Rows from block 4 of a small sound classifier, named by matrix and row number. Rows with one number belong to one neuron. Each number is 200 + 30 x the weight over its row's rms, rounded and kept within 0 to 999. All counts start at 0.
Before each neuron's rows are labels from the 100 clips, of 14976, where the neuron reaches its highest value: "strongest on" is what is common among them. Only what is clearly more common there than usual is listed. The data: short read English sentences (LibriTTS-R).
# fc1: first MLP up (model.blocks.4.ff1.fc1.weight, 320x160), inputs 80-159
# fc2: first MLP down (model.blocks.4.ff1.fc2.weight, 160x320, transposed), outputs 80-159

strongest on: voice: female
fc1.107,189,141,192,160,245,202,183,151,220,214,230,217,234,192,240,184,198,233,198,199,197,175,180,198,232,177,165,178,216,156,200,221,165,163,167,213,164,223,143,254,247,168,205,204,215,166,144,175,192,238,148,195,170,209,265,183,216,196,250,211,172,146,183,217,218,137,231,231,213,200,174,192,190,182,161,200,192,210,226,214
fc2.107,199,214,219,215,165,177,207,214,174,182,182,146,156,206,152,160,189,222,221,221,215,226,219,200,175,212,237,177,149,198,268,164,191,219,199,165,196,198,234,203,189,207,187,224,220,191,243,204,168,171,193,226,181,183,166,203,224,153,178,195,223,202,221,231,132,208,165,181,163,187,194,213,177,214,182,136,182,257,190,163

strongest on: voice: male
fc1.73,168,151,207,207,211,174,214,200,183,227,240,223,237,316,208,222,209,201,227,150,201,266,198,219,169,227,205,151,225,197,180,273,216,162,231,183,245,226,214,162,208,197,196,182,239,167,231,181,190,259,213,248,228,241,200,241,185,197,192,139,165,165,209,220,190,220,222,253,195,207,166,153,244,228,162,197,179,159,169,213
fc2.73,223,230,210,217,211,216,210,210,238,147,196,182,193,145,248,164,165,214,147,177,254,131,137,228,235,179,197,216,187,157,185,115,133,293,148,225,207,223,220,174,219,187,179,215,195,189,140,199,174,174,197,161,191,161,178,170,189,203,184,219,227,217,196,142,209,215,170,150,206,203,234,272,196,176,215,168,204,224,209,203

strongest on: voice: female
fc1.248,185,180,241,188,182,201,185,205,109,209,223,179,194,202,185,225,245,211,227,197,244,201,263,189,181,191,142,190,194,192,253,208,209,195,160,207,196,209,147,240,158,212,167,161,224,151,198,147,206,244,178,180,184,209,267,201,184,194,188,192,245,203,263,225,216,215,246,193,206,203,232,232,209,185,246,220,232,203,216,223
fc2.248,185,215,222,206,185,206,193,199,298,146,197,198,198,214,230,144,173,201,210,170,195,225,191,194,244,207,174,189,170,158,219,187,181,228,229,193,192,186,211,221,229,200,210,301,214,227,209,249,173,162,224,210,230,240,212,201,188,202,190,234,176,176,119,174,162,156,157,199,186,213,177,161,203,222,161,166,132,250,182,206

strongest on: voice: male
fc1.224,215,215,195,167,199,240,237,187,181,231,163,159,236,170,200,179,208,168,206,237,195,204,199,186,235,211,232,197,180,199,242,225,216,235,147,188,206,206,205,192,208,224,208,183,223,209,258,209,232,196,219,197,130,254,261,228,200,175,141,215,215,229,211,118,218,254,189,237,220,152,214,198,182,220,203,169,238,195,173,211
fc2.224,188,209,219,197,159,181,238,190,169,191,241,189,158,254,192,229,142,228,192,164,216,239,218,248,187,214,210,218,227,242,136,160,201,202,266,206,164,244,185,203,261,173,216,211,167,217,122,191,204,246,204,186,236,182,167,179,207,233,240,161,184,176,217,286,195,238,172,170,196,221,224,191,254,175,231,248,211,182,218,191

strongest on: voice: male
fc1.189,163,205,192,186,251,207,248,205,199,186,149,193,185,186,227,236,223,193,158,215,218,163,101,199,205,191,172,247,219,172,161,204,217,193,149,225,177,175,193,183,225,187,232,203,158,275,194,198,238,226,192,234,149,176,142,228,204,252,191,184,212,173,182,227,200,191,184,181,175,147,152,214,213,118,209,255,214,190,201,153
fc2.189,209,225,185,204,176,206,190,180,234,211,215,201,208,247,187,206,229,215,241,176,221,236,265,187,185,195,252,191,221,211,254,237,206,162,236,176,161,217,241,232,152,219,157,159,236,173,232,197,201,152,194,179,238,242,275,198,240,155,256,226,217,210,216,168,206,221,227,256,222,250,223,170,209,297,159,145,191,204,221,214

strongest on: voice: female
fc1.253,211,217,228,168,220,177,200,202,158,176,154,204,202,217,149,165,240,177,216,229,207,98,200,174,219,239,252,201,210,203,197,146,169,209,152,174,220,227,178,215,209,163,227,183,206,188,225,196,211,226,202,155,227,157,185,238,149,203,199,210,264,210,197,176,197,170,215,184,194,221,217,211,192,192,202,205,254,195,237,246
fc2.253,222,214,141,218,212,199,187,227,210,210,239,218,216,215,250,231,208,243,179,195,224,251,160,214,231,183,186,183,169,212,210,227,217,152,239,256,161,161,206,272,189,211,166,228,150,161,149,230,223,195,231,198,202,210,258,205,236,169,198,188,170,203,179,206,232,225,198,222,193,227,162,191,156,211,185,217,161,250,189,147

strongest on: voice: female
fc1.83,248,169,200,196,198,216,218,244,227,197,276,279,201,182,245,187,222,181,225,253,265,234,245,118,213,193,176,198,157,236,175,197,173,230,226,214,192,177,193,218,205,220,178,204,211,198,218,203,144,189,237,224,190,257,229,198,197,220,224,194,185,214,211,184,203,110,206,244,171,225,219,202,182,204,203,175,241,225,183,213
fc2.83,186,259,206,208,197,174,222,151,144,225,159,155,187,254,194,181,157,225,169,193,144,174,153,276,200,178,199,166,237,186,242,238,218,205,170,180,214,229,220,197,194,201,226,206,195,145,151,183,224,209,195,194,197,135,155,191,199,152,204,230,226,202,171,187,216,307,187,158,207,196,191,235,214,195,172,189,161,234,242,193

strongest on: voice: female
fc1.214,171,194,201,164,214,192,214,200,239,144,210,187,203,224,202,207,199,196,192,167,257,251,158,149,178,178,178,179,197,145,153,261,211,228,171,151,210,143,211,225,199,188,137,182,209,130,178,223,186,186,194,217,201,243,199,202,239,225,222,235,228,212,197,178,176,190,148,200,187,157,141,152,199,195,161,224,182,185,230,211
fc2.214,192,171,181,146,160,206,155,188,185,212,217,133,213,142,166,203,195,192,201,161,175,167,186,211,218,179,225,213,211,175,232,185,228,205,174,235,204,172,198,116,177,151,235,201,191,222,191,174,171,219,154,242,161,166,191,172,180,179,224,208,167,161,231,165,192,155,248,215,184,175,178,206,205,174,200,167,224,113,194,172

strongest on: voice: female
fc1.16,249,166,226,209,226,244,157,229,224,160,237,240,204,194,252,200,199,215,214,237,223,152,182,225,174,228,174,206,185,192,198,256,193,183,175,235,248,158,209,255,171,234,148,171,174,198,212,238,178,198,186,194,151,225,188,195,199,261,162,234,145,211,218,174,251,187,248,228,209,181,222,240,154,230,199,170,159,164,164,213
fc2.16,165,189,169,163,128,185,265,164,161,201,198,192,153,198,208,218,174,189,198,166,236,246,223,193,215,216,242,204,210,159,182,209,169,227,196,161,175,241,207,161,236,177,176,202,202,203,209,162,221,208,203,184,221,162,193,171,216,170,253,213,236,200,164,217,173,238,168,142,206,249,218,186,188,151,226,231,226,246,245,222

strongest on: voice: male
fc1.32,208,185,232,185,142,228,197,174,208,221,175,170,163,157,219,245,197,141,210,190,216,218,239,216,129,188,166,207,170,169,183,217,179,170,179,202,147,197,236,146,173,182,159,160,153,247,187,192,218,214,179,257,195,222,156,184,182,216,225,197,212,199,225,188,162,197,183,215,213,149,119,212,204,202,224,256,183,180,263,209
fc2.32,210,205,200,198,240,213,203,227,163,238,189,193,216,208,211,160,204,181,240,192,176,192,190,167,289,221,225,199,234,176,208,239,252,186,196,221,219,184,191,230,183,196,195,229,240,203,207,182,188,196,211,195,186,188,200,220,216,245,142,242,168,170,196,210,224,192,160,185,186,220,237,187,204,173,162,137,240,186,124,177

strongest on: voice: female
fc1.116,193,181,183,210,190,226,222,253,209,180,172,195,205,186,184,214,176,207,228,186,257,180,197,155,251,201,228,216,220,184,207,178,199,282,268,282,193,206,150,165,252,209,194,210,246,178,151,206,211,188,193,215,235,191,180,182,220,209,212,211,217,205,215,181,188,178,220,201,213,222,256,182,148,185,213,170,194,209,153,212
fc2.116,196,215,245,243,227,204,179,182,176,232,236,143,177,197,219,174,214,191,155,185,173,199,177,249,196,184,176,221,188,246,179,228,185,171,179,185,221,182,190,247,154,181,191,207,138,216,234,193,175,242,184,157,192,161,157,226,217,202,191,232,213,235,157,254,172,235,242,187,204,220,144,279,231,192,201,232,216,223,175,201

strongest on: voice: male
fc1.297,218,161,211,221,168,157,168,189,178,236,242,178,201,261,197,221,191,227,194,247,248,188,225,210,227,205,191,230,160,206,163,231,206,174,240,214,187,198,232,113,183,153,187,231,215,237,190,244,168,180,173,123,208,216,269,185,188,191,196,167,163,189,240,157,223,161,217,261,171,193,200,174,197,207,190,168,204,201,161,192
fc2.297,239,186,201,199,229,233,231,205,246,191,232,206,185,134,231,193,170,194,169,148,191,220,193,228,177,197,217,197,215,165,231,167,186,190,192,233,210,224,201,296,188,199,207,159,177,147,181,210,181,223,216,268,181,179,123,168,187,182,202,225,204,171,176,201,178,282,226,169,223,197,159,202,204,209,172,196,199,212,223,227

strongest on: voice: female
fc1.183,201,174,170,213,202,207,165,227,174,198,225,225,215,207,240,247,206,201,219,183,220,184,164,166,200,227,177,214,189,136,178,210,211,193,244,182,205,217,183,199,208,168,183,184,232,213,122,263,213,194,137,146,187,190,185,231,210,253,199,176,184,206,164,171,217,157,182,206,192,194,167,202,172,210,235,231,205,208,213,176
fc2.183,211,175,180,178,219,174,265,187,169,223,171,176,148,210,181,183,184,150,139,171,185,160,251,204,200,175,198,164,173,254,184,212,242,166,216,194,167,146,217,163,201,208,216,197,212,209,253,152,205,204,215,245,189,217,216,191,162,146,204,238,203,182,195,171,191,217,217,232,237,194,162,228,193,180,176,184,193,167,217,191

strongest on: voice: female
fc1.126,142,211,258,176,200,237,237,215,197,205,203,148,218,207,171,221,160,243,178,183,209,205,180,252,190,192,157,247,144,221,190,276,176,205,244,196,185,198,203,195,200,221,173,211,185,230,200,243,217,245,141,261,199,217,263,226,227,183,177,203,151,203,198,212,201,186,147,221,240,146,168,169,163,233,156,171,224,180,220,233
fc2.126,249,222,190,206,212,222,196,196,177,218,237,190,224,199,214,153,183,169,215,176,196,202,178,188,198,261,237,170,242,163,236,155,215,189,164,211,261,213,171,168,232,193,218,220,185,98,180,190,202,174,186,181,153,211,179,157,195,178,172,176,256,254,211,161,212,224,237,166,164,207,197,265,211,187,194,221,187,240,153,149

strongest on: voice: female
fc1.39,184,227,184,162,174,215,196,209,257,227,187,216,236,204,167,211,191,246,244,170,217,217,135,189,172,248,240,163,210,228,165,217,194,250,159,155,160,135,196,175,229,221,215,199,198,225,210,227,200,179,165,262,192,187,162,220,206,214,188,240,168,157,180,176,218,242,195,231,242,201,169,169,179,164,226,221,165,198,201,221
fc2.39,204,188,191,201,196,229,212,200,146,224,234,159,173,195,194,236,195,170,187,196,184,200,228,152,192,118,226,229,187,197,242,242,210,181,209,186,194,247,207,236,163,140,171,166,187,177,202,184,234,216,181,157,195,186,227,203,201,165,161,158,244,221,226,222,175,149,183,181,144,148,161,232,208,209,144,166,216,211,176,165

strongest on: voice: male
fc1.272,189,200,154,212,219,170,172,207,223,203,285,201,196,205,215,214,235,215,200,221,275,237,183,194,207,178,147,196,249,130,176,171,189,198,175,180,234,197,251,221,210,190,184,197,179,236,144,199,222,214,177,201,198,168,182,220,220,193,163,179,200,212,142,235,174,249,198,242,159,170,231,231,231,245,220,287,198,226,228,149
fc2.272,198,216,269,195,171,227,213,223,206,208,123,186,203,182,239,177,195,167,200,173,169,190,213,215,212,202,249,160,149,242,222,197,191,231,189,205,162,190,188,169,182,135,226,218,268,180,241,196,207,172,220,218,192,196,216,200,176,212,232,233,213,187,243,145,225,164,193,155,206,219,182,164,212,152,176,157,172,218,199,239

strongest on: voice: male
fc1.119,218,238,250,162,245,197,187,154,200,183,188,169,152,202,205,152,207,209,222,184,175,202,199,224,191,221,204,195,173,197,234,156,197,200,217,201,151,202,210,208,117,202,256,216,173,244,194,196,209,193,200,185,141,209,196,265,150,230,239,212,132,202,211,210,206,184,183,258,187,151,175,189,222,255,151,173,163,171,165,197
fc2.119,217,191,156,233,177,202,229,216,206,165,199,275,271,184,188,220,217,225,188,183,210,204,191,206,214,189,223,202,180,196,183,241,173,170,214,209,215,206,191,171,229,206,157,163,221,160,194,214,181,205,207,187,255,169,211,158,219,156,184,167,246,174,184,240,216,219,182,184,215,224,226,181,177,204,265,217,154,232,225,166

strongest on: voice: female
fc1.185,183,212,229,228,195,188,204,190,136,173,176,157,220,225,228,217,154,227,194,196,185,284,178,225,175,170,215,181,180,185,175,171,214,176,203,223,195,186,197,200,207,184,248,246,222,248,196,198,199,243,188,207,165,180,181,244,218,192,220,199,162,217,207,242,190,216,147,175,244,179,129,182,259,218,152,178,185,140,200,186
fc2.185,182,187,184,175,206,203,174,251,262,232,263,188,214,149,162,213,251,219,221,192,211,159,218,199,207,190,198,168,194,186,203,270,242,251,196,176,260,203,226,208,174,221,142,175,190,142,185,190,181,174,160,214,201,233,278,181,230,198,123,210,232,182,205,213,239,165,228,200,162,207,241,188,204,161,169,232,183,223,177,239

strongest on: voice: female
fc1.216,169,203,209,177,165,191,198,251,213,236,149,189,206,179,182,223,234,220,181,168,168,171,197,210,163,223,225,194,190,219,221,210,224,219,155,178,152,161,218,199,156,211,207,148,160,220,186,236,228,172,118,224,161,190,188,193,219,187,137,211,182,164,199,199,258,242,195,148,186,166,140,201,144,178,187,209,186,128,183,243
fc2.216,204,203,200,192,199,193,239,209,156,145,207,177,189,229,229,193,182,188,204,199,242,199,213,165,243,202,200,212,184,181,170,228,185,220,244,235,243,199,191,195,219,179,175,222,206,172,205,167,188,207,237,143,179,207,209,171,223,224,233,178,209,281,166,199,156,159,235,280,206,218,221,180,201,168,215,140,228,228,193,184

strongest on: voice: male
fc1.207,200,228,251,254,206,198,184,194,188,283,232,178,177,218,240,211,186,154,191,197,171,123,218,202,178,226,230,173,245,174,187,168,254,193,190,169,184,210,231,192,233,189,243,223,190,203,208,235,241,161,225,230,164,217,252,207,217,225,145,189,228,214,228,148,188,211,206,203,195,180,240,204,158,209,235,196,189,192,231,202
fc2.207,201,232,183,201,237,224,257,205,168,191,179,242,203,178,223,195,218,213,176,209,167,212,185,213,226,216,208,213,202,229,142,222,182,224,186,236,212,166,213,219,161,239,158,198,203,219,168,200,271,191,195,218,246,198,218,217,239,248,224,216,185,225,163,204,243,192,101,200,243,294,137,192,229,198,165,171,227,217,192,166

strongest on: voice: male
fc1.104,127,178,227,205,284,177,135,249,254,213,233,188,215,193,182,203,253,178,245,156,236,189,192,161,218,220,206,202,172,192,248,208,197,253,188,238,195,194,246,199,217,209,214,168,250,211,219,184,201,205,131,176,190,267,203,166,195,183,220,229,181,197,224,181,187,193,221,260,170,238,195,157,228,232,171,218,247,204,183,230
fc2.104,264,214,188,208,139,252,242,175,191,168,186,218,221,170,230,146,207,202,183,210,213,202,218,250,199,171,218,170,220,199,210,188,232,159,175,172,222,223,162,169,230,198,192,175,163,175,147,219,186,198,222,178,212,182,191,236,190,203,192,154,223,206,183,183,185,154,159,199,210,144,210,188,174,196,240,195,141,174,260,149

strongest on: voice: female
fc1.193,162,192,187,145,157,227,199,200,240,178,193,239,186,240,181,187,243,181,163,168,260,206,191,190,176,155,208,167,160,212,130,230,226,181,211,261,219,161,207,211,193,186,214,204,224,205,188,182,196,192,137,202,175,169,260,223,170,222,207,178,192,187,179,204,236,226,217,225,124,213,187,232,179,198,236,203,178,150,167,131
fc2.193,180,196,185,202,249,213,172,239,160,212,191,152,200,162,213,231,207,257,259,224,142,226,163,224,185,197,168,190,186,169,270,186,184,213,166,166,179,227,218,194,180,191,174,179,233,202,177,194,177,205,277,213,172,223,160,226,235,167,200,208,196,196,211,210,119,162,180,194,224,186,195,196,184,234,193,190,213,233,183,227

strongest on: voice: female
fc1.90,177,155,211,189,162,196,205,216,173,172,204,234,234,147,232,226,200,250,218,210,212,164,173,236,219,216,166,185,181,184,234,182,176,230,182,252,163,204,189,219,181,265,171,186,149,193,192,155,210,214,290,191,240,181,253,194,201,230,212,203,221,190,245,198,183,168,201,151,174,189,206,202,197,216,144,193,238,212,250,189
fc2.90,258,186,157,184,219,220,197,191,195,236,274,186,156,224,209,166,220,198,212,201,170,228,228,138,143,173,140,234,186,197,208,211,219,175,192,178,227,152,247,188,205,174,207,205,184,205,160,202,187,168,147,190,96,276,181,213,187,190,165,223,171,187,179,253,222,199,255,209,210,183,158,213,200,198,226,186,163,163,152,215

strongest on: voice: male
fc1.154,161,199,207,204,182,200,181,154,212,211,196,188,233,175,207,218,212,217,192,206,201,150,197,213,257,241,169,168,173,178,166,148,148,238,123,170,168,190,226,179,198,224,204,201,154,231,193,241,259,158,209,156,201,204,210,244,224,190,245,179,247,206,274,193,154,213,220,207,179,236,189,188,211,184,174,212,219,211,201,206
fc2.154,261,189,136,177,184,202,194,182,189,187,258,197,194,190,208,194,180,177,188,191,208,218,211,198,165,157,208,228,212,201,241,266,238,161,217,199,212,217,222,181,199,160,162,165,204,137,208,177,140,247,215,234,224,209,183,165,177,147,174,227,220,166,161,201,262,219,198,206,210,132,197,184,196,250,211,179,158,149,192,193

strongest on: voice: female
fc1.64,163,205,236,164,153,187,188,183,205,173,213,169,228,164,197,175,232,173,202,158,216,223,240,216,175,160,198,216,160,209,180,250,198,210,197,170,180,186,232,233,184,132,259,196,235,198,200,205,132,221,164,232,186,194,232,231,196,201,176,226,177,196,254,183,225,210,232,214,207,257,172,219,202,249,206,211,219,153,186,172
fc2.64,161,206,207,239,225,202,211,250,175,227,204,231,169,231,205,220,159,195,204,229,162,230,194,148,221,210,203,156,175,184,214,154,235,192,253,231,220,235,176,182,219,224,170,255,224,201,161,209,278,178,242,190,189,194,181,173,217,204,247,142,206,171,146,208,169,206,156,176,177,152,215,177,172,192,186,208,218,255,193,213

strongest on: voice: female
fc1.130,220,213,135,212,208,266,159,178,178,166,217,248,203,248,223,190,192,173,212,167,197,200,225,208,136,138,185,207,213,243,219,123,229,158,206,233,212,201,199,237,201,186,190,166,197,211,176,223,239,200,196,203,174,208,167,235,210,201,262,206,219,212,121,185,160,108,189,158,211,140,210,231,203,175,195,173,204,232,171,196
fc2.130,168,230,222,169,177,147,211,165,173,219,177,223,231,148,185,216,246,227,141,211,239,207,207,180,261,190,197,163,195,202,210,270,180,228,244,188,159,231,161,151,208,229,223,209,184,187,229,199,209,192,220,186,232,206,206,198,181,199,146,210,209,193,200,169,253,236,217,204,194,258,171,170,170,236,167,188,191,203,239,218

strongest on: voice: male
fc1.223,184,226,184,210,212,222,175,190,231,147,234,176,201,224,231,171,212,285,214,141,161,224,184,238,185,175,253,189,226,165,234,194,222,238,163,198,207,268,146,177,282,204,187,186,231,213,153,140,149,224,218,242,177,240,167,207,186,180,240,200,192,204,200,226,173,230,228,250,217,158,147,187,173,222,231,215,196,173,215,182
fc2.223,208,164,223,175,256,184,212,231,199,232,204,154,218,163,188,202,160,158,213,227,250,184,188,172,209,227,176,197,201,217,182,204,178,177,235,208,189,113,272,228,110,204,216,237,145,182,284,293,238,174,201,182,213,171,232,176,241,222,127,221,207,194,226,177,200,202,158,188,176,203,235,238,224,169,182,204,249,220,211,166

strongest on: voice: male
fc1.169,152,156,242,206,179,191,178,222,226,163,193,215,252,233,216,201,191,181,193,190,250,242,125,232,170,176,218,145,216,151,180,258,228,206,188,246,216,194,239,202,226,210,187,208,170,191,216,198,194,198,187,234,208,206,237,284,168,203,254,213,240,233,265,149,165,219,164,210,205,222,199,154,230,192,183,221,195,171,165,205
fc2.169,242,239,197,197,254,157,189,164,180,257,220,127,225,178,178,199,214,202,252,199,187,201,231,167,219,175,214,226,167,216,242,166,184,184,166,121,150,196,203,156,189,157,229,161,224,209,173,229,174,205,180,199,175,191,190,143,222,198,158,199,177,153,212,179,194,176,235,184,198,186,140,277,174,218,204,191,213,197,274,225

strongest on: voice: female
fc1.55,194,205,218,242,202,183,169,197,149,168,214,257,251,225,181,189,239,179,196,235,199,196,194,189,201,190,214,215,244,170,178,216,203,180,166,160,213,222,182,271,180,175,215,236,169,260,251,167,190,188,246,164,203,208,181,250,194,239,219,183,221,216,239,213,201,203,224,192,220,167,164,195,248,180,186,197,223,225,162,198
fc2.55,232,170,188,191,203,176,213,208,241,266,259,190,174,211,212,182,200,237,211,247,213,224,184,163,164,189,231,199,172,242,217,271,204,198,227,255,170,172,211,204,215,215,206,193,231,184,207,181,183,254,158,238,223,168,184,166,205,210,231,235,219,201,180,196,172,218,168,179,183,218,246,179,143,241,212,230,175,213,218,223

strongest on: voice: female
fc1.45,223,204,234,190,169,215,205,207,186,234,269,207,222,170,254,180,171,214,223,235,213,209,232,245,213,183,162,201,173,162,217,144,190,177,228,216,205,185,219,226,177,214,217,194,209,215,208,210,189,212,195,164,113,247,225,170,217,162,204,190,182,254,206,209,204,205,189,306,170,115,243,206,173,211,136,185,164,209,232,209
fc2.45,214,208,189,242,223,179,236,232,168,124,230,157,164,172,173,176,204,196,181,203,216,201,193,212,192,206,250,174,170,193,175,215,174,232,163,220,212,218,185,175,212,181,213,183,211,150,194,224,208,198,190,228,211,191,215,222,181,236,208,208,234,201,215,198,212,170,218,120,203,254,203,201,225,165,200,216,245,204,163,166

strongest on: voice: male
fc1.264,213,184,238,224,174,273,225,222,225,186,160,229,213,178,215,222,192,218,247,171,258,214,184,224,194,207,169,210,277,205,197,211,196,154,151,218,237,177,238,188,181,206,203,176,153,255,232,269,220,170,248,189,193,208,184,159,245,224,210,187,169,179,208,225,222,201,185,183,201,170,170,140,220,204,225,224,180,159,182,169
fc2.264,232,208,200,161,267,196,192,189,211,222,246,150,223,248,190,169,235,166,179,205,217,146,233,203,188,186,209,207,159,210,192,244,227,224,214,233,110,252,223,168,257,180,147,182,212,168,209,150,231,245,197,184,191,259,181,233,191,190,176,167,185,191,221,169,172,231,223,257,198,214,201,238,230,207,192,219,197,205,206,151

strongest on: voice: female
fc1.198,211,289,230,244,153,190,216,250,210,122,201,200,186,207,151,159,231,203,241,156,210,227,193,186,190,238,163,250,199,171,231,218,222,162,227,171,201,208,191,229,175,184,209,145,250,178,203,232,227,183,182,156,216,208,217,192,215,193,186,174,205,180,180,165,220,158,238,200,182,101,216,138,200,223,218,217,247,213,174,211
fc2.198,150,162,186,159,220,219,240,166,204,231,209,205,204,187,256,235,230,222,70,200,204,195,156,223,230,168,222,152,166,217,194,183,200,218,208,217,152,198,210,145,229,195,209,213,197,186,172,228,221,156,229,210,170,200,226,215,149,178,243,205,206,237,222,226,196,216,193,138,206,256,139,249,169,171,205,167,198,209,221,221

strongest on: voice: male
fc1.231,186,208,155,255,212,167,216,194,167,206,208,220,206,190,197,187,231,149,215,213,221,208,198,155,161,173,224,192,204,208,195,146,249,236,206,245,223,198,201,194,183,178,253,212,220,184,196,188,187,222,237,149,216,244,167,184,133,212,277,220,228,234,215,237,178,202,183,243,169,133,164,128,255,242,195,214,188,192,181,152
fc2.231,214,211,218,142,207,176,201,178,233,204,219,191,185,226,203,217,205,248,149,203,247,203,243,228,233,210,177,173,225,194,243,273,207,195,197,177,182,210,229,211,221,238,152,205,217,235,172,213,194,188,162,242,185,201,230,247,258,202,156,200,169,155,192,203,233,187,194,163,209,248,236,250,187,199,204,167,202,214,237,192

strongest on: voice: female
fc1.121,147,221,248,218,186,213,178,239,181,208,241,204,203,181,250,188,258,172,191,226,202,245,159,206,217,169,193,155,209,204,206,153,235,210,134,189,175,173,225,221,210,200,240,183,186,143,194,205,175,207,228,220,200,240,219,267,228,191,157,185,207,181,208,214,152,165,259,211,256,182,199,235,175,187,244,194,205,201,218,143
fc2.121,236,199,196,226,253,152,199,187,184,229,156,189,199,235,186,210,172,220,192,180,196,181,243,185,241,167,216,228,203,219,226,263,198,183,244,201,211,201,196,188,203,223,131,189,208,244,190,116,177,191,184,186,188,210,188,164,210,229,203,255,212,265,171,183,217,156,151,193,214,172,173,202,207,221,139,186,223,185,208,209

strongest on: voice: male
fc1.5,192,193,183,171,224,150,211,156,215,204,175,179,204,227,262,159,212,192,204,200,216,183,158,185,202,215,173,234,243,124,168,187,194,215,188,248,150,191,227,184,198,181,143,162,189,208,216,186,154,145,134,216,257,201,193,204,167,169,230,224,196,247,215,172,201,200,192,180,191,191,164,139,238,185,198,238,213,220,171,198
fc2.5,197,175,226,140,215,220,144,200,202,179,243,184,218,195,153,200,183,208,226,198,175,195,217,221,203,172,215,181,220,229,231,185,217,127,166,179,220,198,220,214,175,150,190,209,258,227,211,193,232,250,232,191,195,206,179,188,236,245,188,192,193,110,193,175,183,174,173,206,226,124,239,167,194,229,201,191,215,199,187,196

strongest on: voice: female
fc1.57,217,215,239,198,205,188,205,214,223,191,174,195,230,216,173,189,182,273,143,183,205,165,146,199,210,162,186,205,168,243,195,202,234,178,156,159,213,216,127,258,244,231,237,259,222,158,166,189,245,196,240,209,208,191,196,213,222,221,114,226,186,189,213,207,186,202,205,231,183,207,161,190,214,186,191,250,204,226,149,152
fc2.57,191,186,207,249,156,207,207,182,230,152,234,212,172,207,222,238,206,154,222,212,205,177,239,213,176,215,206,179,217,164,170,217,199,229,224,223,173,221,271,135,178,158,138,153,205,225,274,212,205,199,211,191,182,139,212,244,196,172,256,216,217,254,205,188,224,225,218,157,185,239,223,171,171,177,210,179,204,236,189,225

strongest on: voice: male
fc1.164,186,197,182,200,183,157,203,226,192,209,237,238,226,258,170,176,223,170,243,204,253,189,177,211,211,167,225,176,237,160,194,139,161,188,185,227,192,221,199,208,161,130,227,201,223,179,184,171,108,179,195,166,212,199,234,188,220,241,166,195,186,151,223,187,205,201,184,179,156,239,231,187,295,196,188,203,232,190,215,152
fc2.164,231,202,214,193,240,238,215,188,198,220,154,143,197,199,222,198,198,230,230,157,177,282,154,194,149,185,227,260,191,197,242,225,258,188,164,205,200,175,237,147,208,194,176,258,203,208,171,206,263,230,182,206,197,214,180,208,167,186,180,191,206,226,183,184,155,147,202,188,226,123,121,213,150,225,187,191,195,180,157,216

strongest on: voice: female
fc1.221,188,198,230,165,194,154,217,243,159,170,189,194,251,202,236,204,196,198,188,198,223,241,135,269,217,202,221,185,238,174,195,197,182,192,189,207,243,188,254,229,183,164,239,202,172,194,153,187,171,225,161,200,176,259,268,213,175,188,192,205,177,207,202,241,249,184,180,216,195,210,198,194,211,213,182,208,175,135,195,189
fc2.221,200,221,204,173,210,237,196,177,252,195,222,107,193,184,142,241,181,229,257,178,214,210,231,160,196,178,192,263,151,197,240,235,218,200,173,178,173,199,187,203,186,208,164,202,249,178,233,218,211,222,213,231,221,195,174,178,260,229,224,211,199,215,233,208,163,176,196,190,199,147,189,237,214,196,188,188,222,239,201,187